Weights of a small audio captioner: 12.5M parameters, encoder activation relu.
Rows from block 12 of the audio encoder of a small audio captioner, named by matrix and row number. Rows with one number belong to one channel. Each number is 200 + 30 x the weight over its row's rms, rounded and kept within 0 to 999. All counts start at 0.
After each channel's rows are labels from the 100 clips, of 14976, where the channel reaches its highest value: "responds to" is what is common among them. Only what is clearly more common there than usual is listed. The data: synthesized solo parts of chorales (CocoChorales).
# convs0: first 3x3 conv (encoder.blocks.12.convs.0.weight, 288x288x3x3, each kernel summed), inputs 0-287
# convs1: second 3x3 conv (encoder.blocks.12.convs.1.weight, 288x288x3x3, transposed, each kernel summed), outputs 0-287

convs0.286,159,162,174,214,177,192,260,201,174,194,198,177,225,200,168,193,200,226,186,247,221,203,222,220,200,196,218,186,234,190,202,163,220,204,214,169,213,184,221,199,215,194,217,206,164,201,193,205,200,237,189,214,194,206,192,223,181,202,191,226,209,275,173,201,279,190,177,196,213,200,224,212,206,199,200,180,199,187,152,176,208,227,197,249,153,212,207,218,200,194,202,200,204,176,200,195,207,196,187,287,212,203,214,192,212,190,201,154,200,225,229,200,169,193,243,193,172,200,253,204,180,179,187,231,214,200,186,199,159,177,205,210,199,251,247,182,214,202,197,282,174,195,149,180,227,182,243,313,162,67,171,207,220,194,147,206,224,230,190,221,169,196,224,196,200,188,192,190,200,184,186,201,225,158,200,192,195,250,184,200,209,203,204,192,195,207,268,209,200,218,217,189,210,197,210,194,195,203,219,165,198,192,196,176,188,213,222,97,202,126,104,202,188,234,213,199,198,169,185,170,242,205,198,195,230,200,179,212,275,200,177,186,180,200,171,219,189,191,161,193,180,216,200,206,189,178,145,251,123,201,208,163,193,223,242,168,220,218,203,179,228,161,193,194,216,194,199,172,214,207,204,210,203,295,216,204,232,193,194,218,190,176,198,200,200,185,388,204
convs1.286,208,207,238,184,245,216,142,212,198,113,213,166,198,232,205,193,213,181,197,255,236,181,174,175,210,187,186,204,180,236,219,201,292,252,185,205,194,200,220,224,242,177,180,174,210,200,186,153,207,218,239,176,251,213,196,209,227,185,142,233,215,223,241,154,240,201,190,217,186,283,199,218,201,257,203,161,236,225,172,200,190,176,191,195,183,139,251,200,186,196,158,164,237,177,192,232,212,183,198,257,183,168,159,223,184,234,213,208,223,234,260,179,214,187,178,234,191,203,203,165,169,154,160,193,240,206,214,178,190,206,197,170,207,241,162,175,157,186,209,213,211,210,198,200,217,276,202,231,245,201,210,200,145,278,223,150,238,199,225,191,199,203,203,197,205,209,209,182,105,171,186,239,221,226,214,231,201,195,154,228,188,182,178,167,203,185,203,185,198,234,199,250,178,233,237,185,223,247,233,202,183,272,181,203,287,219,209,231,198,201,206,169,237,198,235,158,232,275,206,191,218,190,198,190,207,216,184,168,222,231,183,150,204,224,222,203,238,181,148,190,216,181,185,177,190,266,215,213,168,175,215,203,219,242,165,200,193,182,138,261,225,179,239,197,223,220,212,248,217,189,154,185,227,174,170,189,221,188,121,220,185,174,185,245,205,201,183,158
responds to: note B4; note C#5; horn; note A4

convs0.63,229,211,231,237,194,200,162,227,304,198,200,217,169,207,223,200,134,212,187,155,145,184,216,153,194,197,180,187,250,170,197,191,200,203,226,235,172,223,175,199,166,232,176,215,213,202,250,230,200,197,197,188,195,203,196,181,190,217,193,200,173,203,211,196,200,164,150,191,183,224,182,181,241,221,194,222,187,204,200,184,172,202,158,244,200,196,207,183,212,204,181,205,234,228,200,224,188,180,218,157,163,201,200,200,202,197,179,115,200,200,145,239,218,184,200,148,215,244,191,170,180,195,186,186,210,214,175,197,353,242,193,204,163,193,191,173,247,197,197,178,191,139,213,203,248,192,226,185,213,194,200,200,209,217,200,180,235,195,200,224,218,189,188,252,188,209,200,209,200,159,202,194,210,180,200,176,193,213,159,221,210,175,210,157,190,159,205,144,161,208,200,219,221,199,201,179,203,149,177,284,221,152,234,257,217,229,302,200,222,114,197,200,200,205,229,192,203,181,214,193,230,200,108,197,203,189,191,130,213,191,199,227,226,200,213,131,211,196,194,148,189,215,163,150,210,205,200,179,324,217,258,147,161,196,179,213,229,200,180,198,182,229,186,191,192,147,167,201,186,230,204,200,211,197,195,133,182,175,145,199,191,216,192,168,223,204,218,155
convs1.63,153,200,161,193,196,235,188,192,198,198,213,211,171,139,235,164,202,181,200,168,202,191,274,163,204,172,200,181,178,185,205,217,206,196,222,215,166,249,181,186,185,153,243,167,200,206,200,183,154,99,196,81,224,217,193,205,162,241,200,203,156,205,142,205,176,231,222,117,199,170,211,230,222,225,181,237,213,208,229,190,203,170,193,135,167,193,207,187,221,200,190,199,212,148,233,156,192,167,138,217,165,190,167,183,198,196,184,209,202,220,193,214,225,200,230,220,205,184,200,182,170,192,258,224,162,192,205,145,201,197,201,206,192,117,153,170,258,201,197,218,174,202,191,203,201,238,181,138,235,191,217,240,206,217,181,191,168,183,214,221,170,115,192,292,195,202,192,206,195,222,222,125,211,183,176,198,189,207,140,186,205,224,211,179,224,235,190,119,130,166,204,215,279,157,210,175,196,242,219,140,210,189,182,172,192,223,185,216,176,203,199,211,268,209,161,211,219,163,180,200,250,221,207,156,180,208,188,164,179,218,177,222,197,220,155,163,214,200,209,191,230,183,181,188,266,191,233,158,207,184,214,157,197,200,191,189,200,230,244,188,203,175,191,158,213,205,188,206,192,197,197,200,187,217,207,202,126,180,215,219,203,198,230,187,169,148,200,251
responds to: note A3; note G3; note A4; note F#3

convs0.34,191,231,242,163,190,200,160,267,199,191,165,256,200,203,184,219,164,177,211,176,212,229,169,219,171,229,164,149,196,167,193,200,201,210,143,183,223,170,179,228,200,212,235,195,191,200,214,292,204,195,237,217,201,205,110,207,214,169,208,198,199,171,156,122,173,162,236,200,224,234,173,261,166,175,192,135,199,208,210,200,183,199,180,241,189,157,200,195,196,197,171,209,135,162,200,203,206,157,229,250,170,123,214,237,200,208,169,234,212,199,192,199,192,254,183,199,142,155,157,220,199,197,205,228,258,168,201,177,201,248,208,212,207,187,181,184,262,227,207,251,173,194,192,228,198,224,210,208,151,118,200,190,228,216,249,228,153,241,201,224,202,222,201,196,135,203,195,158,200,171,166,222,200,191,200,191,200,208,200,215,222,200,205,206,210,204,199,251,226,162,202,262,229,217,93,200,192,216,203,133,202,221,187,164,215,179,204,232,238,112,283,200,210,144,232,197,204,211,225,158,180,251,196,197,243,205,194,222,189,165,218,193,178,200,230,200,193,107,223,225,200,218,188,214,221,243,203,234,218,223,235,181,238,196,208,179,217,192,174,230,186,155,240,200,203,183,178,216,209,232,204,160,230,193,188,170,214,158,188,200,201,175,188,212,202,168,206,215
convs1.34,211,225,219,183,197,160,184,210,220,252,199,216,203,287,216,147,244,188,187,200,220,165,207,119,192,182,196,195,204,200,184,180,192,249,126,187,170,221,197,183,258,196,170,215,225,312,188,220,178,211,202,204,195,202,172,174,198,231,219,151,239,180,67,203,196,141,214,153,197,184,209,194,208,149,231,197,199,165,152,202,233,222,216,230,182,218,175,180,208,168,198,205,199,212,215,219,221,211,230,183,231,190,222,232,152,182,154,204,194,231,208,186,166,186,191,161,165,191,200,179,187,215,197,168,227,208,209,168,206,195,199,160,242,135,173,189,204,175,199,85,209,211,189,150,244,212,223,193,225,196,188,262,239,190,218,208,197,223,205,193,191,211,231,216,210,214,201,225,215,223,170,231,221,211,228,200,223,194,225,231,237,205,231,214,203,228,241,205,205,192,228,192,220,215,223,213,186,236,200,190,173,218,210,192,159,217,242,242,176,108,167,196,255,264,207,189,171,243,163,217,223,216,215,203,183,203,210,215,253,232,184,231,166,226,285,209,162,120,184,172,264,224,175,206,188,200,204,114,215,205,189,194,185,204,226,197,206,171,200,215,224,183,186,147,179,205,197,179,131,217,216,198,216,202,189,187,199,214,194,190,203,135,186,208,163,206,173,210
responds to: note A3; cello

convs0.135,217,175,199,256,248,203,226,209,201,191,194,174,125,200,174,157,213,198,188,189,160,194,195,217,207,200,164,199,255,173,200,176,249,189,219,201,199,224,225,200,218,217,185,222,179,200,185,200,215,201,216,194,207,202,244,245,176,172,179,208,207,195,221,200,194,286,262,205,195,223,250,233,275,249,251,170,225,200,191,192,180,232,174,130,221,190,215,207,122,223,200,227,182,214,179,193,262,191,205,160,191,175,215,233,203,191,200,284,200,247,207,230,213,174,243,172,245,185,227,198,219,219,220,282,185,192,166,190,232,193,202,200,179,218,200,177,238,176,175,154,164,193,230,177,176,185,208,204,162,137,108,203,223,156,208,136,200,205,281,179,144,174,207,176,215,188,208,190,200,192,114,176,179,200,199,199,189,213,175,191,158,191,201,203,176,154,179,221,218,206,253,200,199,200,148,200,189,258,201,261,216,198,195,228,233,192,204,263,199,297,176,195,294,201,213,190,201,198,187,185,207,200,206,225,197,192,200,203,190,222,182,216,179,200,180,174,207,141,241,186,169,211,198,186,197,251,205,205,213,193,176,173,186,195,214,208,241,204,177,233,157,162,244,189,124,199,202,161,238,196,192,256,218,232,200,187,251,239,212,176,190,141,232,206,188,204,176,185
convs1.135,200,254,245,200,193,165,176,173,236,227,224,212,178,223,222,194,151,226,226,209,194,184,212,179,172,269,251,195,180,184,202,239,241,212,217,185,200,203,192,202,145,223,200,212,185,175,226,200,185,180,163,190,193,159,187,205,212,196,180,138,218,149,188,275,238,210,176,264,170,212,200,238,190,253,168,257,197,200,185,198,209,221,191,253,259,203,206,291,273,228,204,256,243,284,239,193,196,221,213,258,262,233,162,227,196,199,200,182,185,185,238,174,218,187,226,180,183,183,219,224,185,230,241,164,148,219,200,225,210,209,167,212,171,192,231,189,170,210,227,200,190,189,153,204,202,216,211,171,218,253,211,209,190,202,210,207,250,209,188,200,167,183,194,196,217,274,200,172,256,205,166,211,168,192,207,220,188,147,200,242,218,144,210,179,219,184,206,188,200,233,170,206,244,232,235,159,222,184,137,189,236,236,177,148,153,269,235,203,179,243,225,200,239,169,204,208,204,222,217,204,184,198,206,246,151,203,186,210,140,218,204,232,212,209,206,208,237,225,200,242,195,197,222,199,217,216,182,191,140,186,128,272,171,219,186,215,182,191,206,175,185,150,176,202,212,195,138,190,194,199,199,211,209,164,210,276,162,197,187,153,209,147,270,200,184,193,200,230
responds to: note A3; note G3; note C4; tuba

convs0.7,221,178,201,241,186,218,194,238,147,180,196,134,164,196,205,227,210,185,233,228,246,188,259,192,195,203,216,190,190,232,204,270,242,218,191,254,171,266,215,353,193,214,181,273,241,201,149,165,200,179,221,169,230,199,181,262,212,212,200,222,206,187,199,178,239,188,191,190,252,223,201,158,212,181,221,221,211,195,209,180,200,196,168,200,225,210,188,193,181,154,251,184,169,145,204,205,175,160,222,213,222,180,186,255,194,223,233,185,200,191,267,200,209,181,181,197,189,223,231,210,224,211,204,168,233,273,211,183,170,189,165,184,168,150,191,191,193,181,226,189,204,151,199,220,193,254,188,184,201,137,200,181,191,160,216,231,183,152,219,197,177,177,229,200,172,194,200,171,200,202,170,154,216,182,200,194,175,190,213,189,180,189,196,203,198,190,214,180,242,96,203,128,187,253,246,195,206,220,200,232,198,182,229,141,215,218,232,200,190,168,138,196,225,204,221,223,176,210,202,174,212,200,180,200,217,275,169,213,198,182,174,217,216,200,186,201,189,231,207,216,207,158,192,200,204,250,189,234,149,212,226,207,170,234,213,227,159,200,228,207,208,253,210,193,169,247,210,243,233,199,194,207,152,179,184,205,196,290,229,217,143,180,181,262,211,219,272,181
convs1.7,169,200,199,203,214,187,137,212,184,189,200,200,196,179,175,190,200,140,191,218,214,192,205,164,200,179,194,200,212,185,222,180,213,173,189,207,172,194,190,207,174,189,200,195,180,192,214,210,192,162,222,182,93,200,163,185,98,193,174,223,215,121,221,191,156,162,198,161,243,85,188,202,200,204,229,194,200,158,199,225,200,184,196,204,200,186,198,201,205,243,203,167,152,194,200,150,202,221,200,221,238,200,219,192,147,235,232,167,216,168,171,185,191,266,200,244,225,200,193,187,195,200,202,208,260,228,214,196,203,200,271,218,185,202,235,201,232,200,276,200,202,170,200,200,192,216,163,211,200,200,199,191,190,205,195,200,257,168,255,199,200,199,223,193,200,193,218,188,113,183,239,281,200,203,149,224,202,243,228,228,156,156,218,217,213,189,159,212,231,206,168,200,198,218,191,199,231,156,201,291,238,200,224,258,197,210,197,207,200,198,213,248,160,179,190,200,162,191,159,279,200,204,205,219,201,191,211,243,200,246,275,200,199,251,200,187,214,160,175,200,211,182,166,202,206,167,210,178,202,167,199,181,184,229,139,194,173,147,174,213,200,179,158,220,224,188,183,256,190,141,161,245,246,258,217,185,295,207,182,190,175,167,215,216,250,187,245,211
responds to: note G#3; note C#4; note F#3; note B3

convs0.32,221,162,158,220,197,206,229,263,197,176,217,127,170,200,203,179,174,200,194,193,210,189,210,177,192,200,196,166,124,193,200,199,168,202,184,202,216,195,175,202,237,222,239,243,192,200,211,203,215,209,232,167,213,211,273,195,200,166,201,193,212,219,240,192,253,248,160,214,187,135,272,198,160,215,187,175,233,240,200,161,167,159,212,268,201,200,201,197,183,200,273,235,226,278,245,162,200,164,253,134,166,261,212,252,207,201,193,181,200,200,199,228,173,246,201,208,197,168,240,199,221,154,217,226,186,172,207,175,247,213,189,160,180,164,227,237,188,219,169,216,204,153,166,200,172,257,188,179,179,210,218,206,191,195,199,200,203,200,225,173,209,241,206,173,200,182,191,145,212,193,209,210,189,182,208,169,219,234,198,170,192,207,222,180,200,214,217,181,210,180,191,177,211,269,238,180,237,175,202,158,205,184,226,200,170,209,150,162,168,191,192,195,216,203,178,185,181,200,200,184,259,169,239,185,198,239,222,217,200,208,200,198,199,202,225,231,216,229,220,214,247,186,199,205,337,214,287,185,161,189,170,160,190,189,244,145,224,236,227,242,233,229,234,208,193,176,211,220,150,267,241,127,216,200,149,184,183,173,204,197,168,196,193,200,142,254,151,213
convs1.32,177,222,200,176,200,217,203,149,222,200,200,242,217,200,239,176,168,285,190,249,200,237,233,157,204,277,204,179,219,199,182,158,181,204,186,221,167,138,175,161,196,212,219,180,260,200,192,141,249,220,233,203,131,165,214,216,176,201,154,207,166,185,197,251,213,203,155,194,129,154,200,208,209,200,218,179,198,228,200,204,182,198,192,205,206,226,202,191,188,216,177,198,158,210,168,192,216,200,254,200,279,178,203,162,184,226,183,191,200,190,171,204,234,200,182,203,184,195,186,151,243,177,175,181,221,200,173,200,228,192,193,163,228,227,169,166,191,187,218,200,161,171,197,287,213,189,191,201,179,196,100,202,214,235,154,200,184,175,202,269,212,205,175,125,166,246,172,220,162,276,220,194,194,181,199,220,157,200,153,211,177,222,196,180,200,239,247,200,200,240,206,212,157,178,201,250,185,218,210,229,233,201,242,195,226,221,193,205,200,193,217,200,154,196,206,187,155,206,247,185,157,269,189,209,164,200,174,216,184,140,212,255,139,200,152,200,197,258,219,246,195,206,200,185,178,248,179,151,201,236,204,197,178,200,220,200,195,193,220,185,218,232,187,206,233,204,174,165,200,206,195,193,192,192,166,158,212,150,198,194,203,173,297,197,97,219,230,217
responds to: note B4; note G5

convs0.116,185,209,188,231,219,195,198,186,175,191,179,200,198,246,221,216,186,181,187,112,180,193,191,191,209,197,166,154,223,251,200,205,210,209,236,181,214,209,187,185,187,220,253,178,146,191,184,200,200,211,195,200,196,216,233,200,239,200,195,176,206,211,224,210,176,153,161,200,222,205,186,232,237,194,252,219,185,234,200,213,244,195,195,197,198,221,212,231,226,175,109,211,230,220,212,195,188,195,223,175,192,180,161,196,162,198,192,217,200,204,268,201,192,241,233,214,172,217,175,227,210,221,184,189,198,180,191,227,230,200,123,201,207,207,200,180,220,206,214,180,206,183,202,221,191,211,206,173,210,175,189,179,195,181,197,192,216,209,145,178,248,218,219,213,191,208,193,219,200,210,176,200,200,204,200,183,215,184,168,225,228,206,201,253,232,276,189,200,200,251,188,194,170,231,67,202,131,207,200,173,195,255,250,252,210,198,284,210,193,367,283,205,234,170,205,183,213,176,175,203,180,198,203,180,200,223,196,238,249,206,166,183,144,230,176,195,198,168,222,192,180,208,200,164,216,211,184,197,130,192,207,200,206,200,212,207,218,254,216,195,199,226,219,200,213,188,222,218,158,214,179,200,198,118,182,258,190,269,242,260,226,174,181,289,189,136,226,175
convs1.116,181,195,218,225,173,201,189,190,198,150,169,159,178,133,178,205,190,200,167,188,200,200,174,263,236,239,217,206,223,216,149,228,209,240,197,194,197,196,230,230,200,200,206,224,235,245,243,232,201,243,225,193,214,202,191,169,213,183,222,212,237,185,227,226,203,218,193,225,199,211,212,261,166,190,193,207,132,142,189,190,213,177,157,210,189,109,252,197,176,197,233,185,128,225,200,216,126,198,200,182,212,205,172,177,166,196,247,196,199,221,240,197,207,179,224,187,171,199,132,260,208,223,220,139,200,231,234,184,200,227,227,191,166,247,222,174,191,176,175,213,174,181,200,228,161,186,170,176,137,258,200,129,212,186,200,119,208,199,151,187,188,186,197,142,160,198,200,191,235,178,119,188,229,207,217,211,176,228,176,206,197,209,220,149,210,184,244,193,220,180,209,207,183,182,176,218,189,183,161,226,209,263,168,197,195,175,215,197,200,213,205,206,230,200,256,220,211,213,198,162,165,200,230,195,147,173,200,222,184,160,253,233,231,273,194,215,185,246,205,263,191,162,108,165,200,146,198,214,193,213,181,200,169,175,195,211,168,253,208,208,182,203,203,127,188,187,209,221,274,200,207,204,172,204,225,300,194,190,209,179,180,190,138,187,200,214,195,203
responds to: note E4; horn; note F#4; viola

convs0.98,224,226,172,215,195,248,118,208,192,200,267,286,155,212,192,200,200,200,189,247,160,156,313,197,202,195,168,196,178,195,207,193,210,267,185,155,221,220,183,165,253,197,214,267,200,200,189,186,200,183,179,156,185,196,190,200,216,232,224,200,195,190,194,187,251,187,176,170,239,234,225,211,151,218,234,170,193,187,177,219,185,246,185,287,189,200,225,175,231,200,209,182,232,199,266,209,180,136,220,264,230,177,189,200,209,180,181,130,175,218,186,188,201,220,204,193,183,191,202,228,187,194,200,155,217,212,201,143,137,185,190,215,174,178,230,172,149,214,203,200,230,133,176,218,187,155,175,178,196,237,188,173,200,187,197,272,198,165,200,188,204,184,249,149,191,171,203,199,200,214,167,200,210,283,200,228,208,205,239,199,226,200,218,177,183,200,200,286,137,167,200,185,242,281,181,223,182,166,196,179,160,215,186,207,180,216,209,138,171,203,200,200,170,200,130,231,177,230,159,202,173,222,186,175,200,165,191,200,232,219,174,205,194,218,249,182,203,208,175,213,191,248,198,147,195,176,224,234,204,176,206,210,209,228,199,215,202,200,200,197,195,213,211,200,134,174,190,219,184,178,194,225,183,288,199,211,194,245,183,133,196,218,225,194,195,216,257,196
convs1.98,200,170,205,200,246,152,205,213,225,236,263,149,200,200,200,180,203,181,196,200,223,219,199,189,219,186,196,220,199,315,177,275,200,182,224,128,259,204,200,222,208,138,153,180,220,200,208,181,205,261,182,200,236,192,224,241,292,232,198,200,167,225,181,239,178,163,207,141,197,108,210,192,183,169,176,144,209,199,136,255,188,210,200,130,141,176,203,179,238,208,165,202,186,194,161,213,213,206,196,215,239,200,216,212,174,200,167,217,250,191,166,200,188,206,200,200,139,186,160,157,166,200,200,214,189,200,177,239,200,203,177,184,189,200,196,204,206,192,143,169,200,143,235,204,165,215,209,259,160,198,197,200,199,215,236,220,194,211,232,219,145,182,268,208,200,261,195,179,200,194,222,222,229,210,200,261,193,200,217,200,207,246,211,278,171,198,168,189,195,213,254,170,233,258,216,200,204,250,220,200,204,200,184,203,178,286,260,202,220,207,200,200,148,206,207,200,223,221,205,152,249,176,239,216,165,240,200,162,200,176,217,198,197,257,215,167,205,217,200,180,217,200,159,164,196,200,214,139,192,138,173,225,250,200,235,215,168,200,200,185,200,201,200,234,149,202,221,139,194,220,200,249,201,200,187,193,197,196,201,200,231,197,204,200,181,200,200,238
responds to: note G#3; note A#3; bassoon; note B3

convs0.119,161,189,176,169,194,196,195,207,239,238,209,151,298,197,183,235,228,167,194,143,144,260,193,213,205,200,124,250,222,185,210,267,219,131,291,171,186,206,200,177,157,192,200,187,200,200,189,234,209,187,200,162,199,197,220,200,210,209,188,202,200,200,217,200,189,209,214,242,183,255,205,180,190,184,278,131,153,207,200,220,179,212,220,166,200,238,201,220,201,217,201,200,184,222,213,194,197,212,205,207,191,197,215,184,204,217,207,115,215,200,219,212,211,174,194,196,182,172,122,241,200,200,200,161,211,176,191,200,321,199,202,199,131,188,217,196,169,157,173,109,188,217,250,153,220,200,243,186,165,155,200,214,194,193,236,145,165,221,183,180,221,200,238,242,200,199,205,207,200,226,166,203,201,240,214,169,200,202,182,228,202,200,207,190,236,145,208,164,197,169,175,200,217,163,171,226,199,199,192,152,208,193,168,203,205,201,249,146,189,222,225,194,229,207,225,208,172,184,177,211,162,210,239,162,196,183,221,201,204,156,211,195,220,200,203,225,178,168,196,201,176,182,167,150,175,170,187,231,83,186,163,167,204,182,200,241,189,226,185,236,192,229,219,200,200,255,202,172,200,206,246,191,272,265,220,152,211,196,237,164,222,202,216,207,212,168,162,200
convs1.119,200,116,208,169,179,171,182,199,198,192,158,189,225,138,194,268,149,182,167,263,195,202,230,173,253,213,170,192,237,212,224,141,247,249,175,154,166,195,198,195,209,237,201,190,200,238,198,191,207,120,188,224,209,182,168,96,141,189,170,189,172,202,202,190,121,214,158,224,188,193,231,193,218,205,231,221,227,239,200,182,200,149,148,200,201,202,265,201,237,205,201,194,194,185,211,238,155,199,213,182,211,218,145,199,219,165,162,200,216,290,187,194,196,198,175,210,188,200,203,207,226,151,214,211,242,211,153,172,157,220,167,208,168,223,209,188,222,224,177,230,207,154,253,202,201,251,166,197,244,259,196,195,178,156,211,226,182,173,191,193,182,164,222,176,216,185,198,194,200,223,198,222,198,152,173,138,188,272,200,203,211,198,237,179,198,163,182,212,196,172,182,221,148,131,222,240,188,191,248,143,197,189,175,208,175,144,215,178,194,257,229,218,204,190,216,188,236,162,221,200,204,234,181,217,205,242,181,218,220,224,184,201,192,220,151,164,173,192,214,200,170,181,221,180,160,198,154,214,171,168,212,184,219,180,134,201,191,210,202,127,192,198,177,214,176,174,195,211,224,269,228,237,208,242,160,238,181,157,203,206,180,146,204,190,245,180,202,207
responds to: note B4; note C#5; note A4; flute

convs0.114,199,244,189,196,265,218,174,185,164,190,221,158,207,200,198,262,188,200,210,154,199,166,181,201,218,196,200,220,200,113,195,147,298,243,200,218,196,113,255,205,220,236,195,158,198,199,270,208,241,207,205,248,202,169,207,191,243,212,197,220,192,183,204,202,186,189,189,192,230,178,118,187,229,161,210,169,156,191,191,224,216,217,163,229,209,157,196,263,145,199,182,190,258,207,258,187,198,163,180,232,179,193,180,174,221,230,188,273,206,219,237,157,180,214,236,176,200,139,160,206,209,182,185,209,220,195,161,212,165,162,253,203,207,178,198,170,207,173,280,182,179,206,181,207,214,195,217,161,235,214,232,200,184,178,235,220,225,258,281,215,284,167,200,222,134,211,184,186,200,161,176,178,180,159,200,203,219,137,200,207,190,211,218,219,197,278,160,214,170,140,200,194,182,186,182,205,200,198,192,216,194,170,170,192,174,165,126,202,156,252,216,185,185,193,195,187,233,200,179,225,233,203,234,200,187,194,203,194,216,219,202,201,272,191,176,181,183,208,209,187,216,215,210,201,193,200,163,208,193,215,205,181,170,197,216,219,200,198,206,205,172,157,179,200,187,182,179,195,209,155,210,223,199,222,200,106,221,270,173,200,196,190,215,187,204,214,259,253
convs1.114,195,177,225,189,180,193,212,218,182,211,197,152,180,144,193,301,200,183,227,154,195,162,166,184,181,210,181,283,210,209,200,183,150,194,266,168,249,205,237,162,213,187,211,235,221,6,196,217,223,183,195,192,203,230,188,200,204,241,207,208,245,177,271,170,249,237,238,190,214,200,235,236,154,168,206,242,200,198,236,182,178,148,205,231,200,165,222,179,240,170,191,194,218,184,187,177,200,200,197,229,207,227,180,214,195,196,264,208,213,180,200,205,259,161,209,176,149,213,143,210,226,211,225,205,198,213,218,200,175,215,200,174,168,197,229,200,197,214,220,200,214,154,183,195,189,184,182,227,178,208,240,188,211,193,140,170,200,227,184,219,179,230,191,176,208,206,184,193,219,178,162,173,197,163,205,194,174,205,212,196,174,212,200,162,181,204,159,197,167,161,189,196,204,200,181,220,200,157,166,205,218,212,184,219,164,156,200,200,251,247,178,165,166,145,233,205,200,200,239,166,227,190,190,227,186,164,226,151,207,210,218,177,167,202,232,131,205,273,206,200,218,166,184,138,143,200,214,186,171,203,175,194,211,187,174,203,200,215,252,199,187,185,196,243,176,168,144,237,183,156,210,134,208,172,199,210,209,209,176,200,200,168,163,201,190,161,223,122
responds to: note G#3; tuba; note A#3

convs0.2,163,219,210,203,267,217,155,220,182,186,181,175,185,200,183,221,234,225,189,161,162,192,176,195,204,200,240,242,306,270,200,172,221,194,178,205,195,201,224,217,200,191,184,202,198,200,176,230,200,200,177,217,207,155,190,162,200,234,195,205,220,229,189,206,224,187,200,254,173,197,195,186,130,197,247,250,186,200,191,176,123,198,247,125,223,158,200,233,192,197,189,209,279,224,168,162,164,150,232,144,200,164,194,198,212,158,187,226,213,200,212,179,227,169,193,224,204,171,220,219,125,176,201,220,175,200,214,225,151,222,201,222,244,200,194,211,176,219,228,185,202,165,211,200,213,193,211,169,209,209,153,210,186,180,109,180,167,164,220,210,269,174,197,185,183,232,218,235,200,200,201,210,200,235,197,165,151,165,188,220,158,200,183,207,191,232,218,207,205,191,200,217,184,260,234,199,217,200,204,258,207,158,193,227,173,200,242,194,125,278,218,200,199,234,188,187,189,204,184,220,210,172,228,191,179,202,177,218,192,218,166,188,264,210,209,179,168,183,173,202,197,212,185,233,206,217,199,149,233,216,202,241,213,206,223,182,269,200,218,174,208,196,200,200,207,196,167,277,191,262,259,204,212,67,188,199,196,270,235,250,182,200,188,158,175,246,179,203
convs1.2,265,189,199,167,162,169,181,171,168,176,149,195,153,198,164,169,147,157,236,139,172,153,204,181,186,191,182,218,140,168,206,214,185,223,200,216,183,203,180,234,200,207,231,183,191,215,234,197,256,199,242,202,231,186,158,140,217,221,223,188,202,205,200,203,193,187,200,211,159,212,185,223,229,205,105,200,129,219,198,244,186,209,190,217,187,227,205,177,199,159,209,189,240,288,192,165,209,192,196,167,192,216,156,160,223,195,250,174,174,199,198,207,245,160,137,186,190,174,206,265,186,191,226,235,145,159,204,238,174,187,228,201,167,241,189,174,193,155,121,200,223,172,158,255,240,202,202,162,196,223,212,234,164,236,121,199,213,203,163,212,193,194,263,253,181,267,180,191,209,164,237,231,197,162,202,216,206,175,183,194,204,199,294,200,194,204,202,184,199,199,163,168,170,210,220,198,211,244,185,207,194,190,213,185,200,205,206,183,169,234,213,205,216,243,222,164,222,200,211,235,201,186,220,226,149,190,160,200,211,216,188,152,196,243,224,231,122,205,144,182,191,136,185,198,134,173,130,227,210,207,206,261,192,160,220,183,216,200,263,196,190,195,176,199,218,215,240,169,245,156,170,194,163,201,207,198,217,187,194,157,198,196,178,209,218,198,177,194
responds to: note E4; note D4; viola

convs0.188,197,214,147,196,190,205,185,193,191,191,241,183,150,205,205,234,264,269,188,189,190,211,137,200,183,183,253,233,250,178,200,180,143,231,164,180,161,215,182,169,227,187,194,194,207,205,171,283,200,179,167,199,199,216,197,239,255,286,189,198,202,216,237,168,206,206,212,206,220,225,249,205,229,210,195,219,163,211,185,193,134,208,146,210,201,155,212,138,168,230,195,210,216,164,191,180,184,176,326,208,199,180,199,213,200,140,226,268,200,206,210,197,208,202,207,222,200,188,266,185,261,214,206,209,231,160,149,162,161,179,198,197,147,224,206,204,171,207,200,213,218,191,184,168,189,211,239,192,192,89,175,178,214,214,219,171,187,137,207,187,194,208,213,153,200,188,199,200,200,198,173,200,215,184,199,219,215,148,226,204,155,210,201,196,254,263,188,216,196,254,205,212,206,195,256,179,141,188,192,200,231,222,159,198,199,234,187,170,205,176,212,200,188,212,172,197,174,204,192,206,233,136,189,244,195,215,196,196,273,205,202,184,181,224,218,195,193,234,197,202,137,187,179,192,213,181,190,209,240,192,200,179,199,200,241,244,207,199,198,241,250,222,188,206,266,184,205,183,213,222,142,240,171,173,227,158,208,227,262,191,201,182,127,259,180,200,240,218
convs1.188,342,180,183,204,234,170,197,198,186,198,215,203,227,198,216,220,234,189,195,220,222,230,227,234,185,196,173,172,199,223,180,236,236,174,132,237,203,198,269,244,188,201,209,200,187,193,200,198,233,232,191,206,239,213,167,157,175,218,182,180,189,206,219,200,220,227,197,169,202,234,136,201,221,262,162,166,243,227,192,155,184,204,185,200,188,204,244,200,213,226,194,254,201,234,200,170,218,230,208,169,200,228,174,154,203,222,199,225,188,120,188,224,190,191,176,221,200,231,214,191,190,157,236,197,214,216,184,211,171,234,208,226,203,191,200,207,184,214,216,210,176,185,229,186,212,208,203,162,224,210,172,187,201,183,239,155,263,204,181,246,203,194,175,195,152,223,188,190,128,180,163,200,227,250,232,225,200,194,228,256,208,224,208,168,169,238,192,169,200,213,200,257,153,216,224,270,151,165,190,184,203,267,209,223,191,189,176,169,233,201,287,233,172,227,210,280,275,206,211,276,167,233,198,175,218,193,215,261,204,210,157,200,189,174,215,218,189,199,186,209,162,159,181,211,228,182,203,218,220,223,189,257,228,270,251,164,174,174,221,139,218,184,158,202,177,244,223,195,239,192,253,184,252,201,156,238,220,159,214,188,198,168,209,200,207,183,159,230
responds to: note E4; note D4; note F#4; trombone